Rows from block 3 of a small image classifier, named by matrix and row number. Rows with one number belong to one neuron. Each number is 128 + 24 x the weight over its row's rms, rounded and kept within 0 to 255. All counts start at 0. Numbers have three digits each.
Before each neuron's rows are labels from the 100 images, of 14848, where the neuron reaches its highest value: "responds to" is what is common among them. Only what is clearly more common there than usual is listed. The data: microscope photos of single blood and bone marrow cells. In brackets: how many of the 100.
# fc1: MLP up (model.blocks.3.mlp.fc1.weight, 1024x256), inputs 128-255
# fc2: MLP down (model.blocks.3.mlp.fc2.weight, 256x1024, transposed), outputs 128-255

responds to: cell type: erythroblast (99)
fc1.645:117112170086127150102136080114093100124120131133118125133154124157126134103142099109149165111097156118133164124114105152128118135121127132153127116117127097111122115110120153103138111177128132111151166132119138143155115084125114130154119088174132129107174159159127099109103111076138134093127117078156171086105131111094114150141132126119126145146116063112108096097111115104154088155129
fc2.645:155150108132127089069171143137148123164127111092147177136140124129076119115105139121118132132165097168136127121101131119189147131136128135134168107134104096134123143122148131131128077096158103169155180113092116130130147121141126154126100126131113157154178114154082193097120108137134136144080141156136109123165115130102108179144116145149146120115127101106150140108113115108156100147108

responds to: cell type: band neutrophil (25)
fc1.266:162175162114134111118095138117106088126125144122114129186167120125150143144137133095133123120145116174102116109119138103108107116091133096104139131102152119130162156101128110151162141150122109134133134173161176164102164136118116140136109128099147138102135156113134101120080126115151090071112121141088152142138095118085122124106131142180146148153092059123146123124145173142122144131149
fc2.266:093137130142131133130111139128120102112112152116114131133092100135134121107123076146176144169083090137159140107117128115130136095111130171121145131141110081147159102130112177131138126125118157116129107067124136121141120125144109154161113140139106061151113103144125139119182137144144193114161131112153124116122122145162124112156108147126138096090157143131108132102108135093157156154117

responds to: cell type: band neutrophil (34)
fc1.620:125134126094099153138126129112089110137123075093135142096131145097129092165120125133154113081074088153143121139128098125152115134155106150121119124135111130133168173152141108142088129138146093136102184107154125085118110163099129132154139126149110126138173163124143125105160106119161115108114112130128143145098099103146120113118146149153128161132141158164173093087107112132135104090111
fc2.620:081147130081097125152156096124164112163113160167153138153142113133138097148154075090131123184127130121099138097109157147153115125104079109137103119127150133111160109132116129131175135139141182099128163148142152149110099130152120179137137152100131141117150096145137144174158116147090101108061152126120123119119115137131127142107139117128164132143097085104108115170126150148173104140106

responds to: cell type: lymphocyte (43)
fc1.754:097135144110164121123127125100139117165135117155098118155144108095109144098132129120115161148147120143138144108150194183116111129116102183081129123141110117141086144161120147157142123143140167150119115123159113146122150130131138150157163090101145152092157110154118153135115084165078147135140132144141120162142106088139149167111095121108123165119157168151127175115088106057106160111135
fc2.754:125116134107111152128141151111143130103117117158114150074136167146136155124152100129178091181129149130118111061134163155095155125072148121094093138088121156153121144149105166128139166081109093129077130141148125122122131105118110116181104145126120131140142155163145081131138130175139114150131161154154118078151116117168141118104125104098119114138103118122061113119107131153107146104118

responds to: cell type: promyelocyte (32)
fc1.19:081107161116147140141130175099116123086153140113117180112134127123056107105143108173135061111107107083129106136150116143124076118127136097115093139124100100153133141108140164131152126162139098162121093165134142106151134137146118089122106178121113126146131118158108147144155096144107159140163130167159156110123136090148133089086155185147144131144126107149125125130180121159108116087137
fc2.19:132104156194155131152148146143076136133115085102092175155165134124130108121163131102117108155136130155091143140081069090111117127099154142091138102132110146124165129082155111108131128092133164161086158119139153140158119131138157091090145140128116188139120138165155144133085113139105122160083149133103088152170125125143131136113110132124128117110133130138141121104170140126129140160152

responds to: cell type: eosinophil (79)
fc1.404:117058134112138142126132090139134119107144132114090109157151126139124104129150161109151125141113126168127107105150119119115119113130130134096118142099109161087134113119110129176140138139142126120175104136108110127166138161099090127143109144163162094118128106140141105118135149148138096141139111095136106091161108136130120146131137100136128169122116085156082097122108172110121123136111
fc2.404:155114123175113097116066142109112115106118084134108144162116122137105127126142097122121161136148074109099111165130094126136141126096119141167125074119138165045102097145123108164144083180110127127118147119169123092145145151151168114151139124144090157163180148109095109104137127112124145106134130159163113111097120151105138150142183070128100145152149135141131104131171106108150137112110

responds to: cell type: segmented neutrophil (80)
fc1.362:140151156112093110161137098162152143112118107128123152153121169140120150164136152142177137142119160103083091161130123124105136133120153114151128121126134108114134130171083155116156150121087119154147111179117074173109100105185107116138113151150135130109148127154128108129140134135150098096089128156131107108155084118132099123134130121101137116153133127088118125161137156190121185115145
fc2.362:107119155111127151104157154104099135094135135091142172112119144151148168142125148150160089108052135164178133147141123120143135094150116137114108095150154130138164128129147174124164130099154097132143124136127151137102128122126145149109117113096168142094099109098098041158135104121126112129145106103127143162147098097129131098101118087141163155131137142098155156103112161160120145124126

responds to: cell type: band neutrophil (33)
fc1.348:087141181121118119134142096107127148125133133121120093124140120120192133101156133137125121174145106116144126143145119079120092123125124115082104141122118108142096141112128138124121147151126165126139121133149169124086121142120137154125164148086128133103131122111119092124132129120134126159131157127132175114075154139100077096096101075103161115132138105133124100138149123132164148091121
fc2.348:156129143123176140120105138127111134113086129139133092156109127164140072140101120112142108155143152093175168120097138118113113137164101077140111131169145116090104143127147136106171103138077104173115124166113140139089149142165119133117128178118109103116125117149134151120122120108132133129120158124135113135125083113136144155175100099120174100121152110161112138093150133141137104093131

responds to: cell type: band neutrophil (26)
fc1.532:147179152089153109163127119091135098109121122155113140120126125131116141154139099150141154126146098128125106136146112103100103119084114151099156120110189096081143129094134147111110113133135144136136151159132121137120108102076121171122112145124080135131167085121114164111118122120160146135129152124140079114117124118107122077121143084119108115156175113122133111128134123111185108104138
fc2.532:088130133132127118159121129116156121117106083160142116174099130122162116121101162126099126102102173049142133132107140106147149137130075119159119144130159126151113184141104122125157139132082090204111143125121141136131101124152119113161103140138102102139120119126121083148104147136152129112159139120095094148137149141153161159102118141135097114138116096076107139111149141125117101126124

responds to: cell type: promyelocyte (41)
fc1.640:130131166143108133118135098119141106114130083090108110163130119128127135177128085130144068144095103139129094118143117174136103150171125100155126102078078147097174123143141175151133106114116127158144097128101104128176187102131146113109121140161185132123134147172143149157110126161114117125141111167177106120140147089153139141142143142184156105132131094121166141114151119135150057101116
fc2.640:086158163153169104165142147101152117140098164130119147147078114106098174161136125104129136095129125155111131121132107147117150156153110123082110138125147123119137109144149095117145149104073141124098125145150080132141176120130121146178142119152114110138157164122107088120126127131128100173128183120134157108135121151081164098133110141117153151156145134123120133104139102113120151145119

responds to: cell type: blast (34)
fc1.300:144111132098139130082129151146149111136143138110134119114161098162109120108167141124120101113169149118124123123165100140111117129155120175137099131106104119131139165139115138107164146137132138152115150166124132117082099121156122079186107097116178140116136119114103105146121076161129085130124084127093142092138109141157147107135137152113124114129123114132110126128168167140123138118101
fc2.300:139107101182137146108111152120182095128138175116115093107078165114124160125144122135076125104130104150088150173168131123193147145134148142096096146120145101160081125149165113131166080124130114157106138120126126120135138108116167151129130126142141158125109129145116116136125118108132113134107124154133126130123138113140114102108110124143108125105119167151191112080122117116102127072158

responds to: cell type: blast (26)
fc1.229:106119128100131114115127147109159144112140151101127130104146151146081115161112149153129112069097110154121137108081135111082168126102118093165142102104079102132167112102119151140130143140115151127125102126143142167126131116144146174102131106121155135116128182118120148125167144126122129144114139110122133151116121139148099165079106114126133143117143105137144132182101108130098105133115
fc2.229:069123123128153105125124143123125118153125164128096102097122071151139131113136165097142181146167124161111119142103135125099163117160113118126178134121117118120124111139104143151143107136149167168088126145138141151151121100142142145127109127106130167139145171154109129114090132098144102082124091114157163101130110124163133117117114126168148111107141118131097116113110164192096140131109

responds to: cell type: band neutrophil (28)
fc1.28:143152086130101140139129077153142153113161117164144078146109106139129073132160124108132119157118136109099158075156138099117123149131147121142129134130132154134135122147123156124170148139162113138083123152092087136144144149121127130155132149153144138149137144163087080138099118106126138089122118149134126140101129115138105120133166124134082164104157092119163156099131120131161156143151
fc2.28:102139108119156148147147117124081125189083114109175162146097126140158121112113144175096124098134112135143110097144118154119109124170137109082105102117094101111111089139164165081118137159127178130162141164143179122131121075135086174128093135123122165113153138144124115111111121145103158130108129136095121114147140129125138121110117111066106112123118094130120118153137167165089133111159

responds to: cell type: segmented neutrophil (45)
fc1.30:139130141142092116125106102135139119110117143143162133090120146128141115158147150115135153166095147096166195117138114158181114076114133129074108082120105130131139132173120100157158103166123120159110135100061162164116093130133108128187133108162105081121148134124129137144117131147093117115120116156165155123144118137118142101158141124174130134133116173089133146079134105116104134093147
fc2.30:116149097103138125114161139140100131128129115107117157111132121127142139122122128111153147194115087119149128103130113129127162127106166136105178106094138136144179120189125107128127121163180120109136177116165146116106133158123130115093111147087146143160154128178109126126128121091155125114173139123125095119112119094145113134115137120122097113117135158118111093144087112139174086156133

responds to: cell type: lymphocyte (35)
fc1.462:149128107112147098109147113134114144111150150113073113147128080105167175146161136140121154085106156116159092145136132137123157127138099084073126089118140081092099123144144108139140114118145113128136107123130125158143116113105136151080106145150135159162138121132139136111153134126134139102093099098142142125143100143097117139141132149102134113147109109150078132145147113125097110131141
fc2.462:134121174144117134121135134153118150082111090122135088160135147114148093118122120174114138118095094112164120128148125147089137118167174132114176133162152129103133114125121149121102130125150094174114103145155094168146111165087132124100168103124131120162111115127113151104196139120128140093116097134099076118198110176127132107129123149142081150104114127150132141118107083133152128170101

responds to: cell type: erythroblast (42)
fc1.702:101137094109155163154147101094161164140131116120153145151122122174165089147118147147096102171127110103100106150130116096112111116163131120130130133101143114134127129117138145157124069104126123119156136141115145132098128141091147138134149110140156162145112127079103106157104119100133143146147071109156157135144148126111134112130114135119077102150144116091106141104156092126120149114128
fc2.702:127084090122156171123133151147116125155130094135121107141142134111107149115131161147126089129130119123168140102115136139189128165130120100106160120145111097112178072126101141118119109059122151130129139125118117180137142115141105128131136135164099121135188144148133114110157135139117124112114108142087117133150103162151135107124135097100113132163140084140136093120119132096123152107128

responds to: cell type: plasma cell (28)
fc1.134:149151099126136168132129092130149131141108117107137135182102109155102171146135127104132120147152169110122121096124149139173101141153130112106091127114170166112115136131139099117104151112167188144139154115116118152111104124163145100086103155104135145156112112101084175122160144165162107150171119113147100161067133155119120093085116117080104119119104094110139122144088129129157171150126
fc2.134:100153153128076156133140122170106076127145125112136149114107127137176139131161143100103057128079128166119148144092160124144134135153135091165168141120135154081129100072121115166150140111084134085150110159075078123154137122120095133132165133120156111126136080123145135128124131144100129155137094133113114116119127115146123142093104147100143081167154138137136152124143114102111158152142

responds to: cell type: plasma cell (49)
fc1.164:106148107164108075102104171161103100100136135118108144103101139080108114105116158134137131137147171157147142088102156119193106121103109131138139170141137056133112112093135096121102174136120077112146149096100158144140117098080131131157155109124097119092099134130133134148119077098155200148141143143116099127092127171110149156128092177157106135152144138137122136123151096110093097109162
fc2.164:109138126100111083124099120132120116134145129194113136140143105134154093138112133087160101071148130117105144112155131126165138110099113140127107102161123085166187110125116123107085137158126123115129119119121156126110112166154111130141184146062057148138120122130149145116168085117105144143187178126087116103122104112131128118132135132116169178095137118138112135133108103139114144130134

responds to: cell type: promyelocyte (40)
fc1.496:141134142125146147109156129088119112137096123108137117119145096069135155083111133108113123116118146160132101098154142100117137114111131128125137114120123133104122130133127094125130116175144119148128102107118124123096133140171090116112107146088162119143160147143139129143148122082166118137128138092129133118085155132112157150109149094134126143135099135119121131110154174171133080118160
fc2.496:130128099089130088143108086146099143146106171144151169121129075166115144157131156154174104138126078112150113150080091126132153103092151112108130119153092088139140131135134136190153118108150153115162139115143145091139153131150166089105133167121139149184143114130159119108098156112157179142144164094140136133144110095122110101114155135160093131135147149125146129096097116140144124114183

responds to: cell type: artefact (26)
fc1.623:098158148128119139143136133152114147121151131091110093126099173068113153152113114110149121161086137136109114131136134058137147199115119127137099097090154094139126131149109116143102097120099097108141117122095162146127137129082146113090127152118143132109127130117076128120115098165148149082114142124117096142104131179134072146122128127151114123124105162126120135100090143110131147115165
fc2.623:135122168108125115093178079101097136114146154136144137095129168112143121130162087131137125093150147119083115105143145083152121129128084100142148130130141108133134133140103129131131137127107118118162141139074061123121137105117156128127093110128110077145099118142130110104118157150122169154129123102154112135118149121154120150162106111134116156153145130096115114120107117137104131151115

responds to: cell type: lymphocyte (77)
fc1.526:145088119144137154108122096148165122164129170112094129116124121132170120104123117128123086132136129152138132121126148139169143152141145161125111114165131108151168110158115132133136122132119101135125085152136140163130133118136146118134162146095111104186121132154124132150112109125144139129061143147120112206151156119169090162126111087100132169154113141103154103110096144110121107137171
fc2.526:151157086104155092125082125152129138122133131139165125115145121124170151144110132113123160120112121160111145171110181086128133129122156104156166115144126146100157093126106154129157121158075098112106145154145107104109109128144151125116163104115129092159140155146136106110145124139109128118175125131141142120105123146154100117129120128118105110161157115139140135146121121140169111097069

responds to: cell type: segmented neutrophil (48)
fc1.490:162120128114096120069151109105127119124133132127165150120157107132157127140133165117124138127125157121129110130144146121129186134122130152104092143096161106167177124102136124153122163121134110122110146090163118117114099124095085106141156107123133142121146158189129128090169099099115100066133137098129143132113096122117116144145164095124094192135103202098116183093124111116134077123117
fc2.490:141083126126155075113166085061123135164145121132133132156130089167074095108136144153142046134120105143155116141135153093151149116116146110143120147142145120121156132158118112100162137151107169133133131172122110090130113131090146106110116129173128134141099145143111108112088136124090172162156135128097135104103120141091149166137093128147091138104102134137140103121173176131096124119110

responds to: cell type: lymphocyte (56)
fc1.509:110112107139078137114115128161141129142144128128153150115090143113121104104141135115112186109067128155131085124086134139191130126091119119152120125137098121143132101072115127126139093147150132114126128125115144105124167139116145151133049130116096124096128146109135135149133099102136136121070184119105162172191144143172130147135127116117132133121125113141161159090116136113127116109163
fc2.509:120120111124166120093079141151115091129191133111132107153125140135136156145096126091093092104105144104137108133122094118134135114130139108123159154142096119157107115091123116164143131100092104134119120098123135110123130156171132124147150141153137116160148135115178100138156163106144117098106102099127080130127117180148135122105121134118169107167151126066189129133164124124137140139069

responds to: cell type: eosinophil (32)
fc1.175:124126162138093080122091132144135124125114103162157105152093126081113149138131118149128149088116084120127152107094120153143150132138105123134115108111118155136161133096153079114152112134106155148136114138132125082194114086130143129117090136130170122150130086133184158142059104121106132173141139149134130157074110131111152156129111123106139155136128091127151110163099165116143150151097
fc2.175:121111128137127134135146118138162156091144173135066154171100154161115130143114095100147073113129087149112158140125078127114133093073163140105107154151166100129103088140174112098154141125134106131144151100166125156114064123126145143122131171133136129142132078126102146162094172133135130142104120139119104105120152132128164130091151150134140088098122131136104104104098141138125106145090

responds to: smear: peripheral blood (57)
fc1.78:155142129158160124117117097096090148150151131114107133086135149071076100110108085160166174146126127090142150138129101124166097113118143146132116172127137083090132127115162164135131113117130108125134124145127160097117131100137139144164162113134156152139125101098134116120107130146165101094134103119158142134157154133116128146132142127190089116153123133126119113134094111168113119131138
fc2.78:138139128138145135121124114146115107124108119143112079114089096126151125146103118116127085141148125088120143118132140131155106138129093109153161089130117135124186134124114121113158158096118098105156127171110104111122151112155116129147082124137144159170128077100109084153106126132165141158174127148134149111102138097123136143149139117126136133116101082117103115140132120123082140125143

responds to: cell type: artefact (43)
fc1.370:149147131111109113109097142098173118155118129168103096102152154123110126107120136161151125136127104104106107132138132129079077135140123162139124141117137145164106119155081116155137119122136106123119118171183159117116142092086154130117186160158121118121170078127128140114079141172136121106117142162129119089154138164111149099175116149131115109086130107133062113099115100093108131123145
fc2.370:131105097141121118118116140160118134166134117156114135118115185099139124150133131166142094135120134120185122140120113148155125137126115131111110166119127128157116135188142073120099179098150121064119142129110107110068153069108134165089109118130143123136146153118124129162134129123154130103132100131106128113129141117151076104153100147142150084153118150154153129098133098095119114182134

responds to: cell type: erythroblast (54)
fc1.410:182137140095126127138133062157153140142117134113120158098167082116104138112110143145169149138107180132151113110145126140090143158136101103088117125135147114154117157165109112164110111081095155108132166122155159092115121148101116144153100118127112160110154114081161143123140195122157108115128111104124118151139109175146099105137139069125119085148125126125134135119143093137153134081144
fc2.410:157094126145142143140114133084151117127140071154111135140091094159113128105084136114194093163136120177134107142183131144122153153170122131126143161136124113107113139142086155113101137122086113161140146105150117133116136131117128136139118131133083130163114138135126135114116071158155150145142124111163088130078149128111132145126140129134103153126086109068120122125133133160138123147056

responds to: cell type: erythroblast (100)
fc1.720:142173143097143146143110089104125119161140145170082131095082130126133119134080131139179136157082160116118112189120168144152097131132101181096134100123108131150140086137145145147100097138151113155100118101123145136137169138106113093144123139142135147135179101122198130131125113118154127100116101129111111093148137130148133147140150125077132118108127139116136117167142129112154094104145
fc2.720:102086137127154102131121145128122154115180116139125141170123124112131091141103159114153125167141158107149166131154153165091105176152130104140129101170099059181119107155166162155102093167127110051118149132115083088143106166138095110113154112174141121170117095135087106077142097083143130143127131133119098118115117102126096130119114132139100134155117152098158112112154161100113127137140

responds to: cell type: eosinophil (98)
fc1.644:120131125118086143125130120142117187095154125138116162114116120128166129102110113146117148094148130131130118139138086139166132116050118099101139119171136107106115129132118123091112149125080095138129073141127147175126137152086108139112145145152156116121130165170122141093141101128149171098150145129108122131107153119092179134180104106136165152120114149116139134092135126158132173105141
fc2.644:129096098170125157076137155103126104065088134120121140126157154139188140128186107109137118156109126105149166127173133113137116122114144165092142109143140167108144083094138143147131105125139165119116122137157119121110128097116125119141118132119134154154104139128163135165139130096117146134160110100101150118101135098130118130110134160091155145138105132142104145126159139126109146150086

responds to: cell type: eosinophil (46)
fc1.94:136098104104109063118138138144105110139149117124074117116139094114163117114074101125118125168108093110120140084140162141138104153147092150118150110124088160157123151131103105123162103155122159141107133118145110101134116106153120107125099154102118142134140163142107113127150142160111092115186113141127150121162123121121120163163102133141115166144151088100094093123122134122127118166120
fc2.94:147088116126176124132105109155101099144111126138143127162111133168135088171125124146127106151116075115150155160098118118119114125125138138129120105106082129109108083144150164151146131126099132098119133101167142153142188173080129124103117125139079099180087094140109153148095150125124136114146114119137106116117148130115098137126108157104130138163149140103104134127171168161144121094132

responds to: cell type: lymphocyte (35)
fc1.366:068099094158133102132144141142120148127099135088107113161184178142068102097146141120101142136175120138140121125124096128158139133136111134168152152140126109109114139103142090121134100133123149145094127098141153147110117131112121162104139140125112128129147115127116083153112126138155152118102144131096119139112064142114118072130148124121113129083161160131105122146167151132134121137137
fc2.366:122121103125103129143166121138147113146131149135153128089164141120101136131108117135125128126107119115135120118169089089140113116099131119160127133137111125083120077116162138145133138102130130127127171111162165131132122164108121119123144141125116089066118126157155110125130120132140155148114095109135112121134129170181186186115178156120150072171128114148132112122123134134143137114147

responds to: cell type: eosinophil (81); smear: peripheral blood (52)
fc1.342:160120110136145152086138084142114114134123115072109168163103073165176104125133148137109168124141114109121145113120133112145128159110137168111160126131150128110125138143108133100111125135108163110137097156117138117083127114125109135102160129077142094092103141118153132124122153102140095105112133140110177121105142129139116148160101130134130180075139103146136115151118155131099129118153
fc2.342:067142117127148160108118100120099179120121126117123100100149141126131142108130108094129151176142103136125133125137124133075088099078140118059152178099140111089129132149104168126117174131125125138170114115144148123119175163137137154153102135124117140088088113089111133115121100132134079159110109126103136132105123155126161133146136136128108087075155148125100127154140134154114167104128

responds to: cell type: proerythroblast (27)
fc1.434:096106138153139114153133103109120130170144158091114140139121114130131123112128128126106102152094104141153135123123143146096117128150114137125084144133159131180180110153131166131066117144126121143137128108117127157139139114102081148142174193158126109113094133115149152126119117109126129084137147098173124106080141128082094130133134096161163144094136176141155129142140105083144096095131
fc2.434:132147122118114129144141115166099156114138149104147174090146101111131159135096128093129113110068121129143181126132098092178100083140122135142138150116101117169130052138096127139095132170123142128092099141135135080150122131134134131130161168132165149144100135070123114126114124113091116092113141117146149144113118138106122136128100130135099142152163151158122132109133131123156153132133

responds to: cell type: eosinophil (38)
fc1.464:121107135120108115106133115111103141086159140076171172136117115172137150115129152175156061113116144137126145136123164151081111172126106093123115154135149084129088132144123187100099110087111125153125141142153121097129106107145092139118150126116076114107096149154134124119111127127148134061139125153111105143099146092140146135151118167125107158130135143102133134124117134137127118118123
fc2.464:159157122133160117127117118137094092098140110144150133109115135171127118137111162169112123103096134129145131140100145183163134107081135134127096118076116145182135159121145168128143101105108123133089127145170104134124076126151102135175121120131164134102138131160099115134147076110132104139120122130149120128104181152093147114129129087124147158129121113111150097140134109153064089141143

responds to: cell type: artefact (49)
fc1.587:124170133112140136148112108084088136110151130174114132123126165154123156156104121112104178130132104126073159102136102100143124097125119121129115114151149125103140144155111126176141131133141132097087136122197138153136112139036117122129157159138129144112138142087148141131177106111109049086152125096105105091162138077163169133143138114108132079147134138139113137128100116145148153154110
fc2.587:128164121142157099107131113178144102172104166100108107130110103115130153083127153136121153115150136139131142123104087123099184163165138129156113140124140086150109146106126131140151099157124157142160104083110093152153131123113057158110141184146105163107138118105152084116122130113127137154135141139156136104159141137109095181095110103150148078138148112156152112134110140144122125139139

responds to: cell type: artefact (52)
fc1.83:145090138099164126101109147144157111103142124157145112111139130143143115107096142106157104118132083143088127111161137101155161143067146128116156139104121133151121157126118187141127110147140140118119116119119132108129112105139116128141155097158125168135146128147093123116134099062132129137137112097144153150122129158114151121184136170105114115101160155126114131108092137149138137134166
fc2.83:090116118108130127114135129128103137155136122096142140082149126146116118159084115109144172163122188090096076074151147139154128166111138140121080076166122150124094172143118117144125157117147104120147133104134121129178119116170123117132105154137138136137104124112161154165133141158138108127101139132123085128100147132130121113125133092177118135112094104127133138108151155125079111107110

responds to: cell type: plasma cell (41)
fc1.656:097092124129114100128134146151129118151156105159144134138168125135109103129074154112093097099122155162116122079126088135179146153096128149095109150131102095143106122151097102147093166118093111101131118112118153105076105102102139157151113094116088131129155138142136158142136101110125132112154176139135108116148139114135132152084148134184143121164155102124114087152152102110116124104124
fc2.656:100123125117125088118114125137075151165140106154118142124174079135155120114141126103165137119075102154094140167151146133132110125105112147151114165090110109094177110077125115114120123141157119139131117152142139097127119117165131150104093128151104118125113116119161134174119091131132141149158100137123128113094117154119155116117118151114088152090101147130106128142113120123114178134155

responds to: cell type: blast (36)
fc1.44:157090152106158133116142140146151097120112115122139132137142139145075131114139154115136084120129142098129131145158124161165117176088144144113136092121086099183109168121119117165144096136096074121108158109145104104067116100133141125165149183106145117178133129070131163108128154115140143091159092168115110151127157113158104145144122149154129146154124111118125173092137120161128106144140
fc2.44:157098129137135167127195123136133111124134135152139122108099120132125130082119144089109086146097148182112130178148155121102145177162095128125121081121112113149148128175147105123106094161118132145103120121101114110107139143075102124030107163134125088135068133157156110123140107107142144125109122103125106136126105097121148130145135089151151109117159152154139156119135134122136157140157

responds to: cell type: lymphocyte (41); smear: peripheral blood (41)
fc1.612:138090100076149109126138144089124115120151103112149168141115122133133081099123134107094079105148154112099140114134118171156102152093112150167110133136093111163084143124122121133134151135137164103113128134126120143171131147130174116113141142174097138118159052168115088086142138118113155129123152155141153150091093129099144120118117146072128177156140130119115127128105119110127115116124
fc2.612:102126119098116125148108142102117121079151121122097138117098133162164138107124132097103100163184095109159174133155150090095144129129111123137106120115138137138163150119140106119129148107126147103123121136101089088076118171074132152149089139167157102119122145122146126163103064145144099134144114127097182124100151116126095153130137089143109101128154132131123153144139134137128124124155

responds to: cell type: band neutrophil (25)
fc1.371:113143110099132143169115146118114126143128116121133143129113138118144121106138117091122090134146125155152140141113146127113122134082100038094160133145137099133108185085153179143127119149131141122132115155163161151125122131119129152140151084097157096122121114144150131134102105127111086142138098136101140175096160186168113116083166110116109163160097104116154134110087165127098101096116
fc2.371:125137096149115155140102120119148103094187155109091125143124131161124093187123147142164135133127146137156146144134130132105120113143133125141110117148136106112207127147123128130149125129141098077133104085107152119137139110121109133138142150122134133127135140158151165149158120138165158107109102117111132106132104125131141106123147147170128131130145090114169084099168133145128088109129

responds to: cell type: blast (26)
fc1.43:144101134148091144098123133103110149148156138132092143101144131087110116098134131155133140129133168135133110110112200148164083139120114099096139112132132140119127089179114135108122142150171159147133139095138114093129113158146129130127121154143080124133102097149140107152146121145102129167130167097094115183134127095097125086122136129126108176145100138099131086117152139133108158151132
fc2.43:140150141130183125080105118167166136108118146151121117133118124123099107152124151158097119147169153174157147141111138091130103130071134125105145156105135129098079149165175118163119103114126143114143158104124127094118132111120101128135108117182128148149122147126148125151147106191120158122127101165130096128089162139106114115142186114146100166097127084185079175084106107106116121146134

responds to: cell type: erythroblast (62)
fc1.723:155135125131098126125115092108106159136146165069178142141114144111117138125125116095132124148131137168163128148139135136126158117110136116166105076135121094151124114160109204114111082122165083098113123093117117159121140148107123116099125153086122131128147155155100120146091139105120143131114077165143134150133128134073144154134141149158124133124145117130128146084140123128137144117097
fc2.723:149157099101105110110115181104147083127157078133142146139125131138148109134138115100132121122119113089092139110125158100133159120084092130098119137112112147148118134134143138134113108126110166118102089192092143119097139202162131104057163117133114128110141098111143149083142137133119144131101129095102125102181097179115121104139123160117133147125094139128181133156146128163166106126132

responds to: cell type: lymphocyte (46)
fc1.414:114152139122158118148117190092117107113091126106135138096145122135120144113109162145110132150142168138102133133122128137136141102119108162108149078118076133091127153146148106146161159174153125136122107153154103084083150135136081122103128160152138078128161100172137111139138172137125138120108151111130144139104090142117149142178105112123119093123143116122132173147120116127143117103156
fc2.414:152111100149092135122118152105113110139161104115167140110143121106102176137150135125156123141140116131158137138148124106128132086142110140116168116134132117178073141134164114131103103134142120091167142127104091104135140101094132119108149147142168112124120113119131165091153149133135175063148138094116118125101187190106165108153125133148100124142129148136161104110121100118096135150168

responds to: cell type: blast (26)
fc1.336:117127106110142171126160112113148132169124124180120133130141131150086165115104133130134125146114133116113104090149110112124130140142139111127148154143147156086101139154105158122133142164114142089140129153137169113124166117118139131100120116175156124150139116144165092124108109116100153136125152136121102113102171111123095104176121107149154173105131136127145139081138150125103141107173
fc2.336:162092125138101100084187152117193132174143122143129142118137127125132104159144151132106111103122127149126125104157134109131148153129131121122113158081126112134121134102088150117094141140179100101117120142103151179109076119171154104095090136184133135129133140116104137120123110110128092147153150088128099087141165166154147135161107102129139139125130113116154145152132130121154096135117

responds to: cell type: proerythroblast (28)
fc1.718:114082140166098096123119142099146164128165153170127113133092122112101104173142137130123131181118141140088140134114086143128110148123126082125164098133072134098147090108137168119121148103120110190118094147111132169095140112113136122155106125119138139120149098201140175117137124127166116147160133128134099157112131143115159095159145117157095123127152142100136170114176118103106142097082
fc2.718:147105128163122121131169102098091165116091146112134117162116063146085094099131124152139126170167130096133151110167124174167123118108126130134146097154140148112145107093121131157119126132145150087126094105125153142102140078105162069107128091172118148125136159144127131139144147150168124132134130119128130126114162113093140149140132121073123148140084142121104123131138118143096119135113

responds to: cell type: promyelocyte (32)
fc1.515:121161103106163121115107132119125088116124147136092157112144143142127183146150125098136105094097146128130125154128118111188149142141166167136122130134156091106125164144134095131121135125101143080122114147109128066107140122117129148129142125118128145118165091170135142133130169155121107156136127127149164128107171155164120110123148120139112104161144126161103143104171105105152111165173
fc2.515:148137107143130132126100143135124133096072097123133152131177124159100106110096147150096104111148084138135148116118147099124129111138165129133155147136175116108103145084145165130120113119099133110123139085150142113124136095103140152160153128151150097124113110140134101090134122154120142183153104148113130087146149121098151090124138130133139149127177136140139158150148077177121168133083